{"arch": "swin", "crop_scale_min": 0.5, "method": "simmim", "mask_ratio": 0.6, "norm_position": "post", "mlp_ratio": 6, "head_dim": 32, "fused_qkv": false, "depths": [2, 5, 2], "init": "lecun_normal", "residual_init": "none", "precondition_frequency": 16, "max_precond_dim": 1536, "weight_decay": 0.04}
Rows from block 3 of a small masked image model, named by matrix and row number. Rows with one number belong to one neuron. Each number is 128 + 32 x the weight over its row's rms, rounded and kept within 0 to 255. All counts start at 0. After the name is the row's rms in percent of the matrix's.
After each neuron's rows are labels from the 100 images, of 14848, where the neuron reaches its highest value: "colour at peak" is the nearest of a few named colours to the mean colour under the peak; "peak at" is the part of the image that holds the peak. Only what is clearly more common there than usual is listed. The data: crops of objects in photos (Visual Genome). In brackets: how many of the 100.
# fc1: MLP up (model.blocks.3.mlp.fc1.weight, 1152x192), inputs 78-116
# fc2: MLP down (model.blocks.3.mlp.fc2.weight, 192x1152, transposed), outputs 78-116

fc1.536 082 [128 151  86 128 128 167 128 128 106 128 161 193 128 128 174 128 128 128 128 102 128 128  65 128 128 128  92 128 128  61 103 128 128 128 165 182 113 114 128]
fc2.536 095 [230 128 128 128 158 166 128 128 128  74 128 141 108 169  80 116 128 208 128 128 128 128 128 156 128 137 128 128 128 128 166 128 128 128  47 120 128 184 205]
colour at peak: white (31)
peak at: top centre (29); top left (27)

fc1.560 069 [128 128 128 128  79 159 107  77 128 181 128 136 101 128 128 128  83 128 177  95 161 128  84 128 128 128 128 215 218 128  88 199 128 128 128 128 128 128 205]
fc2.560 076 [128 128 128 109 129 128 198 181 128 128 152 128 128 128 128 104 194 137 128 221 203 194 128  39 128  49  67  71  41 128 128 128  98 106 128 128 128 119  92]
colour at peak: white (80)
peak at: top right (32)

fc1.130 113 [138 128 128 149 128 128 153 128  57  89  84  88 128 180 159 128 130 128  90 142 128 128 188 119 128 198 128 128 141 159 128 128  38 128 128 128 128  92  87]
fc2.130 099 [ 27 128 128 171 128 212 107 128  53  76 158 128 128 128  26 128 128 128 128 128 128 128 128 184 128 146 128 123 213 128 128 206 128 100 128 128 128 128 163]
colour at peak: brown (68)
peak at: bottom right (28)

fc1.209 076 [119 189 100  88  51 128 128  90  83 128 128 180  53 128 128  75 128 128 128 128 146 128 128 128 157 128  43 128 128 128  79 128 128 128 163 148 128 128  84]
fc2.209 064 [128  77 128 128 128 128 128 128 128 128 128 128 153  85 128 128 128 128 161 128 111 128 128 128  74 130 218 128 128 128 171 121 184 190 128 103 128 128 148]
colour at peak: black (99)
peak at: bottom left (31)

fc1.254 082 [128  31 185 128 103 128  80  82 128 128  97 128 128 128 128 128  59 128 187 128 128 168 128 128 128 174 132 103 128 128 151 149 128 128 128 177 128 128 202]
fc2.254 077 [128 176  62 128 151 122 154 122 128 128 128 128 169 128  26 176 128 128 128 128 128  88 128 128 128 128 128 128 128  89 152  81 128 128 128  74 128 128 160]
colour at peak: white (31); pink (28)
peak at: top left (47)

fc1.295 097 [101 128 148 128 196 128  99 135 130 145 128 128 128 150 143 128 128 128 163 128 128 128  78 101 128 128 101 128 128 159 177  69 110 132 144 111 128 128 131]
fc2.295 103 [128 128  74 136 128 103 128 128 189 128 125 163 128 143 138 223 128  87 169 154 160 128 128 128 128 124 126 110 173 116 128 128 128  83 142 128 128 128 146]
colour at peak: pink (34); white (27)
peak at: top left (35)

fc1.607 117 [128 128 128 128  68 129 168  90 128 194 190 128 164 128 128 128 101 100 128 128 133 203 128 193 133 147 128 214 128 186 136 208  91 128 156 142 128 174 101]
fc2.607 113 [ 96 128 162 128 182 128 120 128 128 170 129 177 112 128 128 150 128 128 112 102  77 117  89  38  99 128 128 128 107 128 128 128 196 128 131  89 123 177 172]
colour at peak: black (42)
peak at: bottom left (27)

fc1.368 101 [128 128 180 128 148 128 128 204 128  98 128 115 128 183 128 154 103 128 128 101 128 128 106  60 128 128 128 128  76  72 128  77  86 152 128 161 161 128  64]
fc2.368 092 [171  75  80 234 128 128 128 128 128 128 128 128 128 128 112 128  72 163 128  78 134 128 128 154 159 128 128 120   0 128  56 128 128 128  71  60 109  93 128]
colour at peak: black (50)
peak at: top left (35)

fc1.408 097 [128 128 109 128 194 128 109 136 128 160 167 140 128 192 106 128 128 128 163 132 140 128  69 128 111  70  96 128 128  98 179 128 128 128 128  74 128 148 104]
fc2.408 120 [128 128  96 154 100  76 162 151 212 128 141 134  76 186 153 128 128 128 109 151 191 159 102 124 128 186 128 128 128 140 128 167 128 166 137 128 128 157 154]
colour at peak: white (82)
peak at: top right (42); top left (30)

fc1.281 095 [ 79 128 154  47 154 203 204 156 128 155 128  37 119 143 128 163  79 128 128  85 210 128 215 128 128 128 101 162 128 128 158 128 128 188  95 128 128 128 165]
fc2.281 110 [128 100 128  93  89 128 128 128  78 128 128 128 128 168 128  90 128  71 134 128 104 128 128 122 128 164 128 128 128 128 128 128  97 162  85 128 170 128 160]
colour at peak: white (33); pink (26)
peak at: top right (27)

fc1.722 106 [ 48 219 107 134 145 128 168 133 184 128 128 181 128 128 128 128 180 205 174 153 126 128 144 128 128  82 178 128 128 128 179 191  61 117 128 128 145 137 128]
fc2.722 112 [141 167 128 128 100 191 172 165 128 166 142 128 144  92 128 128 128 181 128 133 128   7 128  84 128 128 128 128 181  94 110  66 128 128 128 128 128 128 128]
colour at peak: black (37)
peak at: top right (36)

fc1.490 105 [ 82 131 182 113 128 128 153 128  97 187 201  81 181 128 128 128 186  81 177 128 128 128  59 128 151 128  82 128 128  89  91  78 128 110 128  99 128 131 153]
fc2.490 098 [103 128 128 126 128 128 128 128 128 128 192 128 132 128 128 128 156 153 128 203 128 199 128  86  83 170 128 183 181 108 128 128 138 101 128 128 128  97 128]
colour at peak: pink (25)
peak at: top left (29); top centre (28)

fc1.593 116 [102  44 179 128 105 128 144 146  89 128 107  58 164 128 128 128  85 117 128 122 140  80 128 128 128 128  94 128 211 128 128 111 128  99 128 128 120 128 153]
fc2.593 115 [121 204 128 128 128  98 128 128 214 153 186 128 128 128 144 165 169 128 128 192 128 128 128 105 128 201 137 135 128  87  85 106 134 158 128 111 128 191  98]
colour at peak: pink (27)
peak at: top right (31)

fc1.200 082 [128  48 128 128 118 140 128 128  86 156 128 140  89 128 128 227  82  70 128 128 128 176 128 201 164 128 108 128 128 151 191 128 128 128 183 128 114 168 128]
fc2.200 090 [141 133 128 178  67 128 128 128 128 189 128 128  98 128 128  85 173 154 128 128 102 128  67  91 128  71 150 164 105 128 123 108 157  63  64 128 128 187 154]
colour at peak: white (50); pink (25)
peak at: top right (32)

fc1.466 078 [128 128 139 128  93 128 140 128  97 128 128 128 128  90 128 128 128 103 210  94 128 128 128 128 128 128 128 128 128 166 128 219 128 128 121 114 167  72 128]
fc2.466 071 [142 128 128 128 128 128 150 128 128 128 128 228 128 184 120 128 128 128 179 128 123 133 128 157 128 130 128 128 101  80 128 128 128 128 128 128 112 157 128]
colour at peak: white (64); pink (31)
peak at: top left (32)

fc1.350 080 [128 128 128  33  80 128 128 128 128 128  80  97  93 128 159 128 128 128  93 178 128 128 130 152 128 128 172 128 128 128 128 158 128 128 170  97  59 128 128]
fc2.350 058 [128 182 106 128 128 158 190 128 128 190 190 128 128 128 128 128 163 128 128  89 218 128 128 128 128 128 123 128  95 128  93 128 128 128 157 128 128 200 114]
colour at peak: grey (61)
peak at: middle left (30)

fc1.138 067 [128 128 128 184 128 117 128 128 128 190 128 189 128 128  78 128 191 128 128 128 128 128  76 128 128 128 128 128 128  44 128 128 128 192 128 140   9 168 128]
fc2.138 067 [128 111 128 128 128 128 128 128 128  46 145 128  82 128 128 128  86 128 202 128 128 110 128 128 128 128 166 102 109 128 128 128 128 128 128  70 200 140  86]
colour at peak: black (73)
peak at: top centre (30)

fc1.597 084 [128  49 128 128 128 128 128 138 149 128 115 180 128 128 128 128 216 192 128 128 128 168 190 173  87 128 160  74 128 118 229 128 173 174  96 214 171 128  91]
fc2.597 090 [128 188 113 128 128 128  93 128 128 128 213 199 143 128 128  79 128 128 128 164  87  67 123 128 213 131 128 128 128 128 159  46  95 128 128 149 140 127  64]
colour at peak: black (63)
peak at: top right (27)

fc1.683 089 [ 82 135 128 128 128  87 128  53 135  75 128 128  97 128 128 128 185  68 128 128 128  53 128 107 192 180 128 154 115 128 128 128 116 128 131 149  90 168  86]
fc2.683 093 [128 128 128 198 128  70 135 128  86  63 128 128 111 122 117 146 109 128 151 206 128 103 128 128 147 134 128  33 135 100  99  72 105 184 196 128 128 182 188]
colour at peak: white (26)
peak at: top left (32)

fc1.76 085 [128 128 120 128  11 128  91  64 128 214 128 162  69 140 128 178 128 128 185 114 128 128 136 104 128 128 128 128 128 128 156 128 170 216 128 126 128 182 184]
fc2.76 104 [128 128 128 128 154  54 128 133 199 128 128 128 160 128 128 128  87  96  61  98 128 128  81  58 128 128 144 128 128 189 166 128 128  96  80  99 128 128 128]
colour at peak: white (86)
peak at: top left (37)

fc1.744 073 [128 128 128 101 128 198  88  44 128  77 198 136  82 128 159  97 128 128  68 161 216 126 128 128 128 128 128 128 128 124 128 103  74 128 128 128 128 128  74]
fc2.744 074 [ 90 128 128 156 189 126 164 128 164  70 128 128 128 128  77 180 128 128 184 128   0  72 128  94  46 124 175 128 204 179 128 128 221 128  86 128 128  95 159]
colour at peak: pink (40); white (25)
peak at: middle left (27)

fc1.707 106 [165 141 128 128  98  67 128  26 128 200 128 128 128 149 149 128 133 128  94 172 128 151  93 128 108  77 128 168 195  30 141 128 182 128 128 128 128  82 169]
fc2.707 090 [128 152 138  95 128 177 128 124  47  80 147 150  75 128 193 128  52 128 128 128 128  50 128 128 107 112 182  62 152 128  92 128 128 128 128 128 128 126 108]
colour at peak: pink (44); white (34)
peak at: top left (47)

fc1.353 081 [136 128 128 128 128 128 128 103 128 128 128 210 128 128 177 128 176  91 108 149 128 128 128 128  46 128 110  45 128 128 154 104 128 128 128 128 173 185 128]
fc2.353 078 [128 128 128 128 128 128 128 125 128 128 119 116 128 128  24  65 121 128 128  57 128 128 128  39 128 128 227 208 111 128  71 128 128 161 128 128  93 128 140]
colour at peak: black (83)
peak at: bottom right (29)

fc1.31 131 [128 110 122 182 128 128 122 105 128 128 128 128 189 128 128  94  78 108 111 108 128 107 146 139  83 128 128 128  74 128 128 128 128 103 161 126 128 128 128]
fc2.31 126 [117 121 128  93 184 173 128  79 156 128 105 107  93 128 133 124 128 108 128 128  45 128 128  63  94 151 174 105 135  33 128 128 105 144 128 128 109 128 128]
colour at peak: pink (26)
peak at: bottom right (27)

fc1.367 083 [103 128 131  42 128 128  66  87 104 128 128 128 128 128 128 128 128  94 181 150  32 128 128 128 155 128 128 128 100 142 128 128 185 153  72 185 182 144 122]
fc2.367 113 [128 166 128 107 147 128 131 128 162  66  39 128 145 121 128  97 128 128 184 128 116 102  82 160 132 195 206 128 121  87 150 192 196 128 128  75 148 108 180]
colour at peak: white (100)
peak at: top left (35); top right (32)

fc1.697 135 [128  99 128 160 128  65 137 128 128  82 128 196  81 114 128 174 173 130 128 147 128 163 148  77 107  95  86 126 202 144 163 107 128 128 158 133 115 128 109]
fc2.697 101 [128 128 128 192  95 128 151 178  97 195 128 128 128 128 128 185 162  70 182 128 128 180 128 128 126 187 128 128 128  80 150 119 128 128 128  81 128 150 128]
colour at peak: black (63)
peak at: middle left (30)

fc1.386 108 [153 122 128  84 146 111 166 128 128 180  94 147 114 128 128 192 128 128  91 139 124 140 128 128 127 128 128 128 128 203 128 136 128 122 128 128 128 128 128]
fc2.386 113 [ 38 160  82 184 114 128 109 141 128  83 106 162 128 128 128 127 128 102 128 128 128 128 139 134  55 176 197 187 128 102 128 141 149  88 173 128 203  81 128]
colour at peak: grey (66)
peak at: bottom right (33)

fc1.566 085 [168 128 128 128 128 206 128 128 196 220 128 169 128 113 128 108 124 128 111 128 171 128 179 128 128 128 216 128 128 128 187 128 198  96  42 128  57 128 128]
fc2.566 071 [129 128 128 128 128 128 108 184 137 128 165 128 209 128 128 128 128 166 128 128  77 130  40 128 128 128  55 128 128 128 128 128 128 128 211 128 128  74 128]
colour at peak: black (66)
peak at: bottom left (30)

fc1.570 091 [108 128 128 128 155  85 128 178 166 128 128 128 214  94 180 128 128 128 173 128 128 128 169  62 128 128 142 139 170 171  48 128  68  92 208 178 159 106 128]
fc2.570 091 [122 128 128 128 100 128 114 123 128 128 128 128 128 128 155 128  90  91 139 141 128 128 128  86 128 128 121  78 128 128  64 115 128 128  87 146 128 107 128]
colour at peak: black (42)
peak at: bottom left (31)

fc1.320 085 [128 128 128 128 137 128  64  53 128 189 128 144 162 128 128 159 174 128 128 128 111 128  92 128 194 128 210 128 128 128 128 128 128 128 176 141 117 128 128]
fc2.320 066 [186  93 128 128 111 241 128 205 128  99 148 165  45 128 128 133 102 213 190 128 128 128 128 128 128 134  58 128 128 128 128 128 128 128 128 128 128 106 128]
colour at peak: black (34)
peak at: bottom left (31)

fc1.235 093 [ 86  75 128 128 128 158 128 151 173 128 222 128 128 128 173 128 147  79 128 128  85 128 169 203 128  87 128 128 157  42 128 128 128 128 128 128 180 128 128]
fc2.235 111 [128  65 168 128 141 157 128 152 175 128 137 132 128 101 128 183 128 164 128 128  61 128 128 128  67 128 128   7  59 115 164 128 146  79 128 128 128 128 182]
colour at peak: brown (63)
peak at: top left (29)

fc1.210 111 [ 87 192 170  63 128 128 184 128 128 128 127 128 128 128 128 128 135 128  55 128 128 182 108 169 128 128 128 167  87 110 203 159 128 128 148 128 128 128 143]
fc2.210 118 [128 121 128  97 128 167 100 149 128 169 128 179 114 138 128 128 100  96 136 131 138 128 154 128  52  95  89 128 169 128 105 128 132 166 128  81 128  95  83]
colour at peak: white (32)
peak at: bottom left (31)