config.yaml
train_examples: 123503
arch: "swin"
norm_position: "post"
activation: "gelu"
qk_norm: false
drop_path: 0.1
depths: [2, 5, 2]
residual_init: "none"
optimizer: "soap"
lr_schedule: "cosine"
warmup_steps: 540
Rows from block 5 of a small masked image model, named by matrix and row number. Rows with one number belong to one neuron. Each number is 500 + 50 x the weight over its row's rms, rounded and kept within 0 to 999. All counts start at 0. Numbers have three digits each. After the name is the row's rms in percent of the matrix's.
After each neuron's rows are labels from the 100 images, of 14848, where the neuron reaches its highest value: "peak at" is the part of the image that holds the peak. Only what is clearly more common there than usual is listed. The data: crops of objects in photos (Visual Genome). In brackets: how many of the 100.
# fc1: MLP up (model.blocks.5.mlp.fc1.weight, 1152x192), inputs 96-191
# fc2: MLP down (model.blocks.5.mlp.fc2.weight, 192x1152, transposed), outputs 96-191

fc1.460 071:500502453500625500500500535564496500500435500500500500534500500500500611500500500500500437411500500500500500500500500401500603500524500500500500406500500500500500500512571610500528502500500500500500500504500500560422500396607500647576500461500500506578513500500500500500540500500420523500
fc2.460 052:533500497500500500500500500500500500500500500500367500585500500500500500500500500456500500661321500500551500489400561500448500610431500500581573546500500500500500347500500625571500500500500581535500500500500500561566500543500500349565500500660500500500500500500500500399500500500565488500
peak at: top centre (27)

fc1.745 106:500500500500500619500519500500530500500506715500500500500500500500513500506500500464492447449500500500500467500500500500425448474500412500600480500508505500500500488615417498603475514500521500500500522500534500410482500500470500480500409500493500500500578640433500447500500484382484459500
fc2.745 105:504500500500583500500500379422641549539500472419570547500500500500500500599635500536500557500500500500500500571500500500625500459500500500500517469500500626500500500500500521500564500540470500500390500500500500476480454500513500500500500492500568499416500500500508497423500500570466575500
peak at: bottom left (27)

fc1.371 120:466422576500500500500438440530500500548561500562500452540500500500394512494513500500500500547439500500500500547467500550485500459454560534500534500416561500616500500500497500370469500500500429500481500460410567500435490541440552500420345500590523421500500500500572544545447542500500500500
fc2.371 105:513547554500529500500500500445500501500398500500540542625444500500571500500549500451588500481533500500500538500500500500532500522500500500500500440500500524456452500500500464548434485500500576556500650582500415500420500500500436500500677519416500500457555665500500544542606542500500500409
peak at: top left (28)

fc1.738 103:512408500555394462442551500500477500629542500500500502438500469420554500500423473590500433545500500355500500500577500583569500413443549500431500500470500500558467500584500469500500500500505452500484544500479455500500533476500500500597500597627543585500438500464500540494498426500458500500
fc2.738 116:500500500500500602500480500414500464494500495388500500448500500566500500465500504500401500512556500559500365583502441500420474616554457482536458500486398500500633542439500500500397500500392500407499500478438500500481500476579592517500545509538485402500500500446500500500573469496500500612
peak at: bottom right (33)

fc1.412 079:500473512500500500500500398428500440500500500500500500500405500395500500500500428439517610500605500500552500500500433500500451500500500500500500554465500458558360500500500562500433500500585588500412487500341446570500500500431418500452500500546500500500500486500500637500596500418552443500
fc2.412 066:500625500420452500500387590409542450444500500500500500456479554500373500500500500516500484500500500613500584550500566433500611500472500500500546500459500500500607500500285500500522500500500378500500500477500500500500500554500500500481605516500500465440500390587500500459380514500513500412
peak at: top left (27)

fc1.123 099:500500459518500391500550500500500531500500592565500550565500500500517401457500500444500483566419461615500522511500403564500500500662577398500500558468500500406565541500500500535405500585500500500467479549409426464500611500500500500395597543454500542555540500500490495500536386549406439540
fc2.123 109:500500500500584576500500500460585500582500500587549500500500428539608500541439530563575520500459500529500563500500500500584451462500500500500500500502500399457500527500500604500390529508500500532500500500596500500622500354449500520500539498500675488485461500393500551500500500500500413489
peak at: bottom left (31)

fc1.149 097:522568500500473475334500500441500500468398560445500500593502463500500533500500500551500500538528539474565500550398344588457494581505500500500466550500567537594472500497399500538489500505500500500447500442519500500511500483430500441486500515500500442611500617599481500500500462500392588500
fc2.149 099:500474500500500562500472448500542517561567500434500551500531611467569371500523500575500630500500350500457545397572556530500500500559500424500500464500500500500500500500461500523500500567640538469500500500500440438583424500500417500423411609511500562500434500415413500565500500530500476504
peak at: bottom right (29)

fc1.9 098:500575500438569500610500500501500501500472565467500500553500495500500500547500500500500500566500500373500500500621575551500500511418500500568446339500618492494500500500387500500500500375591581500500518500500502500500500500489500630696500615500482455462602418500591474512500478500575592449
fc2.9 088:589500500436459500500500500514500500545522500549500459500500526480500591551500500500389500500334496543500500500526497479586484513445500455500500500500500500500501500500533500522500500408500572446409500500500500382500481606500492500438500467613528521578500463500456472410392375384665500500
peak at: top centre (27)

fc1.307 096:500500546500504500444500500539560454443579543604500500500574500500500500500563526561552538500548561500500582500575373500500507650500500450500606400633500437500500434500500500415443500500500577500606500500500500478500518436500500500500554575617500500569500582595417500562472500431393594500
fc2.307 114:442387500432500500500472500500455492500500452500500632500500500489566524531500500500500562444500500699500406500405617650477399500495500548526443500460500563541470500500500500500420500500500422390410500500500607509500536500443407481500419500500445507439523394500500500472500500500500500531
peak at: bottom right (27)

fc1.630 107:543530500500570462500467500500500500500524500610500541500500500500603411500500554492523500547500579500487508500500500502584541500486500501500500500636500500500500622538500424500401500411500399500437500500500500500607552500590399500500533500572487500500500500500500530500494500500435460500
fc2.630 088:471525500500500500500500439580500454459559535500500500500500452476500500500585459500500500500399500387508593535500489500477500500433452600532471500445572500535365500500377500479430500464464547500486534500406486449500500387500500500390439377617500500500500500461466551496500500567619500455
peak at: bottom left (27)

fc1.389 098:523457500514500500500511603488539605439500450341500549636484454449562500520500500500500500479500500530500603500468500500543467414500603431432500508512586500407452500458630407500500398500500500533527500500514500509551500414500383500500500500559428500561500500449500500556500500432500562456
fc2.389 108:500580512360428435642519462500430500545567500500512469448500596500442421500500549500563500524537384500456500448488394491500452540398603500500500500500421500562423500500500500516392442561570463451456500453442423432487520565387500532500421500404500500436500447500451457626500446606388490434
peak at: bottom centre (28); bottom left (28)

fc1.744 065:594500559442500500562500500500500566404529639500500500500500417489500500409523510500500500464500500512594484500551500500500500500429399472380500453500500543500500500598500500500598500500500500500500500500500717500501500500606500630526500500500500592500500500500500498500500500500504371500
fc2.744 052:500500317500500341421500500472500500500395359500500500500500519500514500500482500500473467500643408459420616584500498427549498551500547500500500500500500500500493500500496500500500500500500477630587500465385323500500500500500500500462549500500500500500448500500500500500500500500500500500
peak at: bottom left (27)

fc1.403 097:383500481539585548500500500553500455589385500500389500500500500458500456424500445557355500430500500448367574429500500622562500583475500487500500447500498538500500500445497415500468500528595500500500500421500555500502601525489500500500433575500549500659653500500500500500500500450500548390
fc2.403 111:500531526473547562424500603500500500500500561500476500476522443636500528500500546500554500500500595498481557589500503500500545476418518598500500500500500500559433556499435521451546558500500500500439490500500588500649410500500548359500500537500500432440500442500464500500486534418600500489
peak at: bottom right (28)

fc1.558 096:614500500553500447500379383500611538540486556500539500588500500390500337419538556500500500500500561500500512470399441456536406500458469472524500463500500445500500500356500500500437553475500446500515500619541431500453500500500443500382500543500436500500500500420500527638557490500500500467
fc2.558 122:554500465568500542500500565500500500519530500500551322532477500532469500645523500500592365573437570470500415500435500521425500470500500494560500426585500596500500477429500577431409587500500474500500463500500500585536500500420579564500500511500500500510500500500523500500500497382460414559
peak at: top right (29)

fc1.192 137:500500540475500523305475500499500496423617472500562434506500500595500533436500591535576500507435500500614537430580617500567538500600500500484418612500500500556500552500500483549423500500466458500559500500511500559613577415456500500445400486500542500550597500554481592474532500500500471551
fc2.192 137:509589500500500379500538500452500443500500436463428483522500592500500555390500586500430500485508500583500500398500444481563521500500500581354500488463501517500500423500522496500466500500500523500500442507504404562570442460500500500500533529500500500500596395500500500468466500527500535583
peak at: bottom left (27)

fc1.87 120:490568548500500478500500511516500425500524459567518500450376500517500500538500442491482530403500417500590500500500500444605500500558500551442500500468555615491500500500500416500500500500500500597517500500424500464548500556500435591388500549500500500500326500437503439500432500500500500447
fc2.87 120:562507500394500500502500547388463500563500500560500500500468538500500500396500500468500525500424423500500500500505428500487600500469490500606543400500500558512475500506500397579527487514500649500408500577500454466394508544500500551412422495575463500500478442392500500413500524497486463500
peak at: top centre (27)

fc1.394 085:500475500557442500404610486614500507500500500500520567423500420500508528587462500487500500500500500500404484500500462500452500500333500491499500498435466500505500438580515500560500500500488500635486500500564591500575440425500425500500368500506500500428500500500448647500500500500446500517
fc2.394 094:500590578397500500583500500452500413500523568500500443500500521598526500500411441559500500590500397500569500509500500490517571500500444407574500500562500500389450500494601500500456500458500500500500632500500524523566535557500500531500572500500500613604500523500572500548500500523500414438
peak at: bottom right (27)

fc1.729 065:500328474504500488500500500563356500500500500518500500500684500500391500487500500500500500500500418500500500563500547474522500447455485403500377560500500453539500534500447500500558449500500410500410500500339500500366500500490500414456500500437471446500545500500464441497500500500490500558
fc2.729 067:480500500447425524434500500500482476515500559530466593425402500558582500463500486565562500500500500401471500539500500451500500500500500500562500500500472500500500500500500500500500500500500500320501515500500416500586495476500500582500602500500500493500509550500500500444407446500500500500
peak at: bottom left (29)

fc1.153 095:567512500634500500587509500516531500526500530676611500500574500500500500500535500443368500500500414577680500500500500500431500500500500401569599439500439448603500541511533500556500460474500513500500500500500500481543500500500500480590461501634500500500500597500500500516500548500475479469
fc2.153 092:480500619470500579407574424500500445500500500488430500500422500500337608453500572500466480506500500512500565500553587500410500443390500560500431500500500500558582504500500596535500438539543451500500500524500500500500580500456459500442423591500500500500500500500427500418485500500500500550
peak at: bottom left (27)

fc1.438 111:614500545404500381500500500500526536480565500553500505500411500453484555500500480495500500663554506476576500654528503500500500500500500583456500500500449499497500500506553500500427500500500500500430455500452500462500500500459500565464478500500418500618435601500500517546500500382500561500
fc2.438 132:418542429575553556572500394582475447427645526469500644500550500502500500550517452500500500500604524466500473414481688670500537548573469500500500500510500500523437500500500372500502442500554500440582500512544500500479593500500500504531500462369479500380500500500512453517500415500555500500
peak at: bottom right (28)

fc1.270 116:500401500500495500500500500500500500561500476567534500442625500436477500563470500550504500500405500500500500415584563500505503557500607577543500500593399478395500500474500571500500500539553500602500500487568592500597500607513455503500500456500500499500500500478536500629545500600500500565
fc2.270 118:500584500426428500548537472505582500635441500500493500500441500500632534500500597500500439380500500500492420557500453500461500563500500437469500500500415470500500633588477442500537647500509547412500500435537490479581537413500500546500500500436563500490420576458513391452500445500500500597
peak at: bottom left (28)

fc1.60 100:500500508550461536500500470500421500500500418500437650500500598500405637500500404552500500609432495434500500500406500517549538500415507500500487435500389561474500537500500589500460614500500624500500500500500582500500500430434500412500373500460500376500483500455500508500500500500498500505
fc2.60 122:500500464425500500428421576500500496500500446500500500500434500500412521500470500500500500500500500500500500500500500500593539608497500500409625500562580500473504481476500449484500526500500572510480500579413500500500500572500500585551500393500500580436500500500554553576500500500500573500
peak at: bottom left (36)

fc1.408 095:553500415500500500508500481526500511500500500602500500500377574500459500503500500500683500536443500500598500472500500610483500500500500476500500483500565554500500500494468500565500515500472500500500570500399477544500500336500617512379500455500515577587500500500547500500500500500500409509
fc2.408 107:593500500585437500496628500518500507579608500500500500410553500531522476562517500520500326466521420521500443500500500538500487529500561583500500500500436504500500500568490500513500589500500500535441500505582500500498500360427592511478500452631407568312500500536476453500509500500421500500
peak at: top right (28)

fc1.718 103:479500533442500500500416477561466500500524500500632500500500500500409524350404500429500503500426480500566500500500500511500545530539500592581500441500444500433500500500562500500500500500500500500388451500500461531445500571500500500497478627579500447619500649500446500500500500508500517500
fc2.718 096:425510504500500500556500609513421417529500500394409500500500500500536619559500465500500405500500500478583500549458566545500459442408446431409500463500500645359500500500541500495444500500500429572500531501500518442570500435500503500400612434619500500452500446447528500562420500402493500535
peak at: top right (28)

fc1.649 088:500500414500580500500500500500559460500500421507500410500500500500500564500472604558499485472548500513639476551500569500406467576500540435500481482551510524517500395458500445419500405500458500500583500402471457500462500500500422500500500500500388500500508535500440538500500545500417484545
fc2.649 084:500500474500312463452544500541427500500500500569552614564500500500500502500500462500500500500500500459426500554484458500669565500500555449500500500500626426500500553458500500500494520500500500500522456364547581500500500581500500500500430463500614500421500487532500538692500500500500413500
peak at: top right (28)

fc1.82 129:461500500500619508477500547500463456500438500500457500500500500490500520500444500579433458500500394397553500569500540404500500530500500451531404500589471451522500590516489500500419500547451500500500500532577469500500500456411466500527422530577500554449500500500500597500562416500536500500
fc2.82 133:489612500500472500500603571557500470500511500500546500480542555407587486445447500500500561500500506500500500476394500542546489458539431539500513411500500447500559500627532500459500500542441500581427500591500404500431450500500586552500416510604500500401500524500556538427472500500466500565
peak at: bottom right (29)

fc1.478 078:429500568500500500500497500585420500500501548503500500500436531500500612472384500500528363500500458555500559391500500500500500386414500371569428500484500500500570341500500464538500500500500392500500500500500500500436500500500619566575500500500637500500401500500500633528500463400500495500
fc2.478 073:500554497500443562500500327500596500500502459448440500500500500500500500572500500419500599500500500500572500500500500500500547500500526546500581500585500391475426527500500480486500500500374500582500500500500500422500500385495500500500567500500500631500612500500500506371500599500469556500
peak at: top centre (27)

fc1.477 112:551500500575525484538592447500369503541500500465503538554506491500500536500500500473500432595500500500500500497564512500580500500500578507539444554387498563500554621500585472553500489500395544500489470500563500434539500500405419576437500551450599383533578411500510528508500477536500500500
fc2.477 127:500395500503500500419498391500500505500500542500500500500491494634500458638432469546362580639500457530599500500500581435500423500500432599531562526441500470510500597500555539500596500468471433521500500426497500507464512531409577450500559500471500591500500500500500545463524500484463323500
peak at: bottom left (28)

fc1.258 104:500571500500500540447500500500531620500444500500476517523491500500500500445500500500539500598500402500500528500546498444409575500500568638500436487500500500500500500500521539439409502651500572567500500501419491556500430616500477500484500500500500500500500500500405495473500500500500500460
fc2.258 113:500462500450500500410500513588451500500500500500500535500552500577500427500500432617500583507556500485326417500500571552666503500500518500500500500500436500500459575500500372500500500500500500500506598500500464456500491486531488464500500562500443467562500600460500388572489425500500500540
peak at: bottom right (29)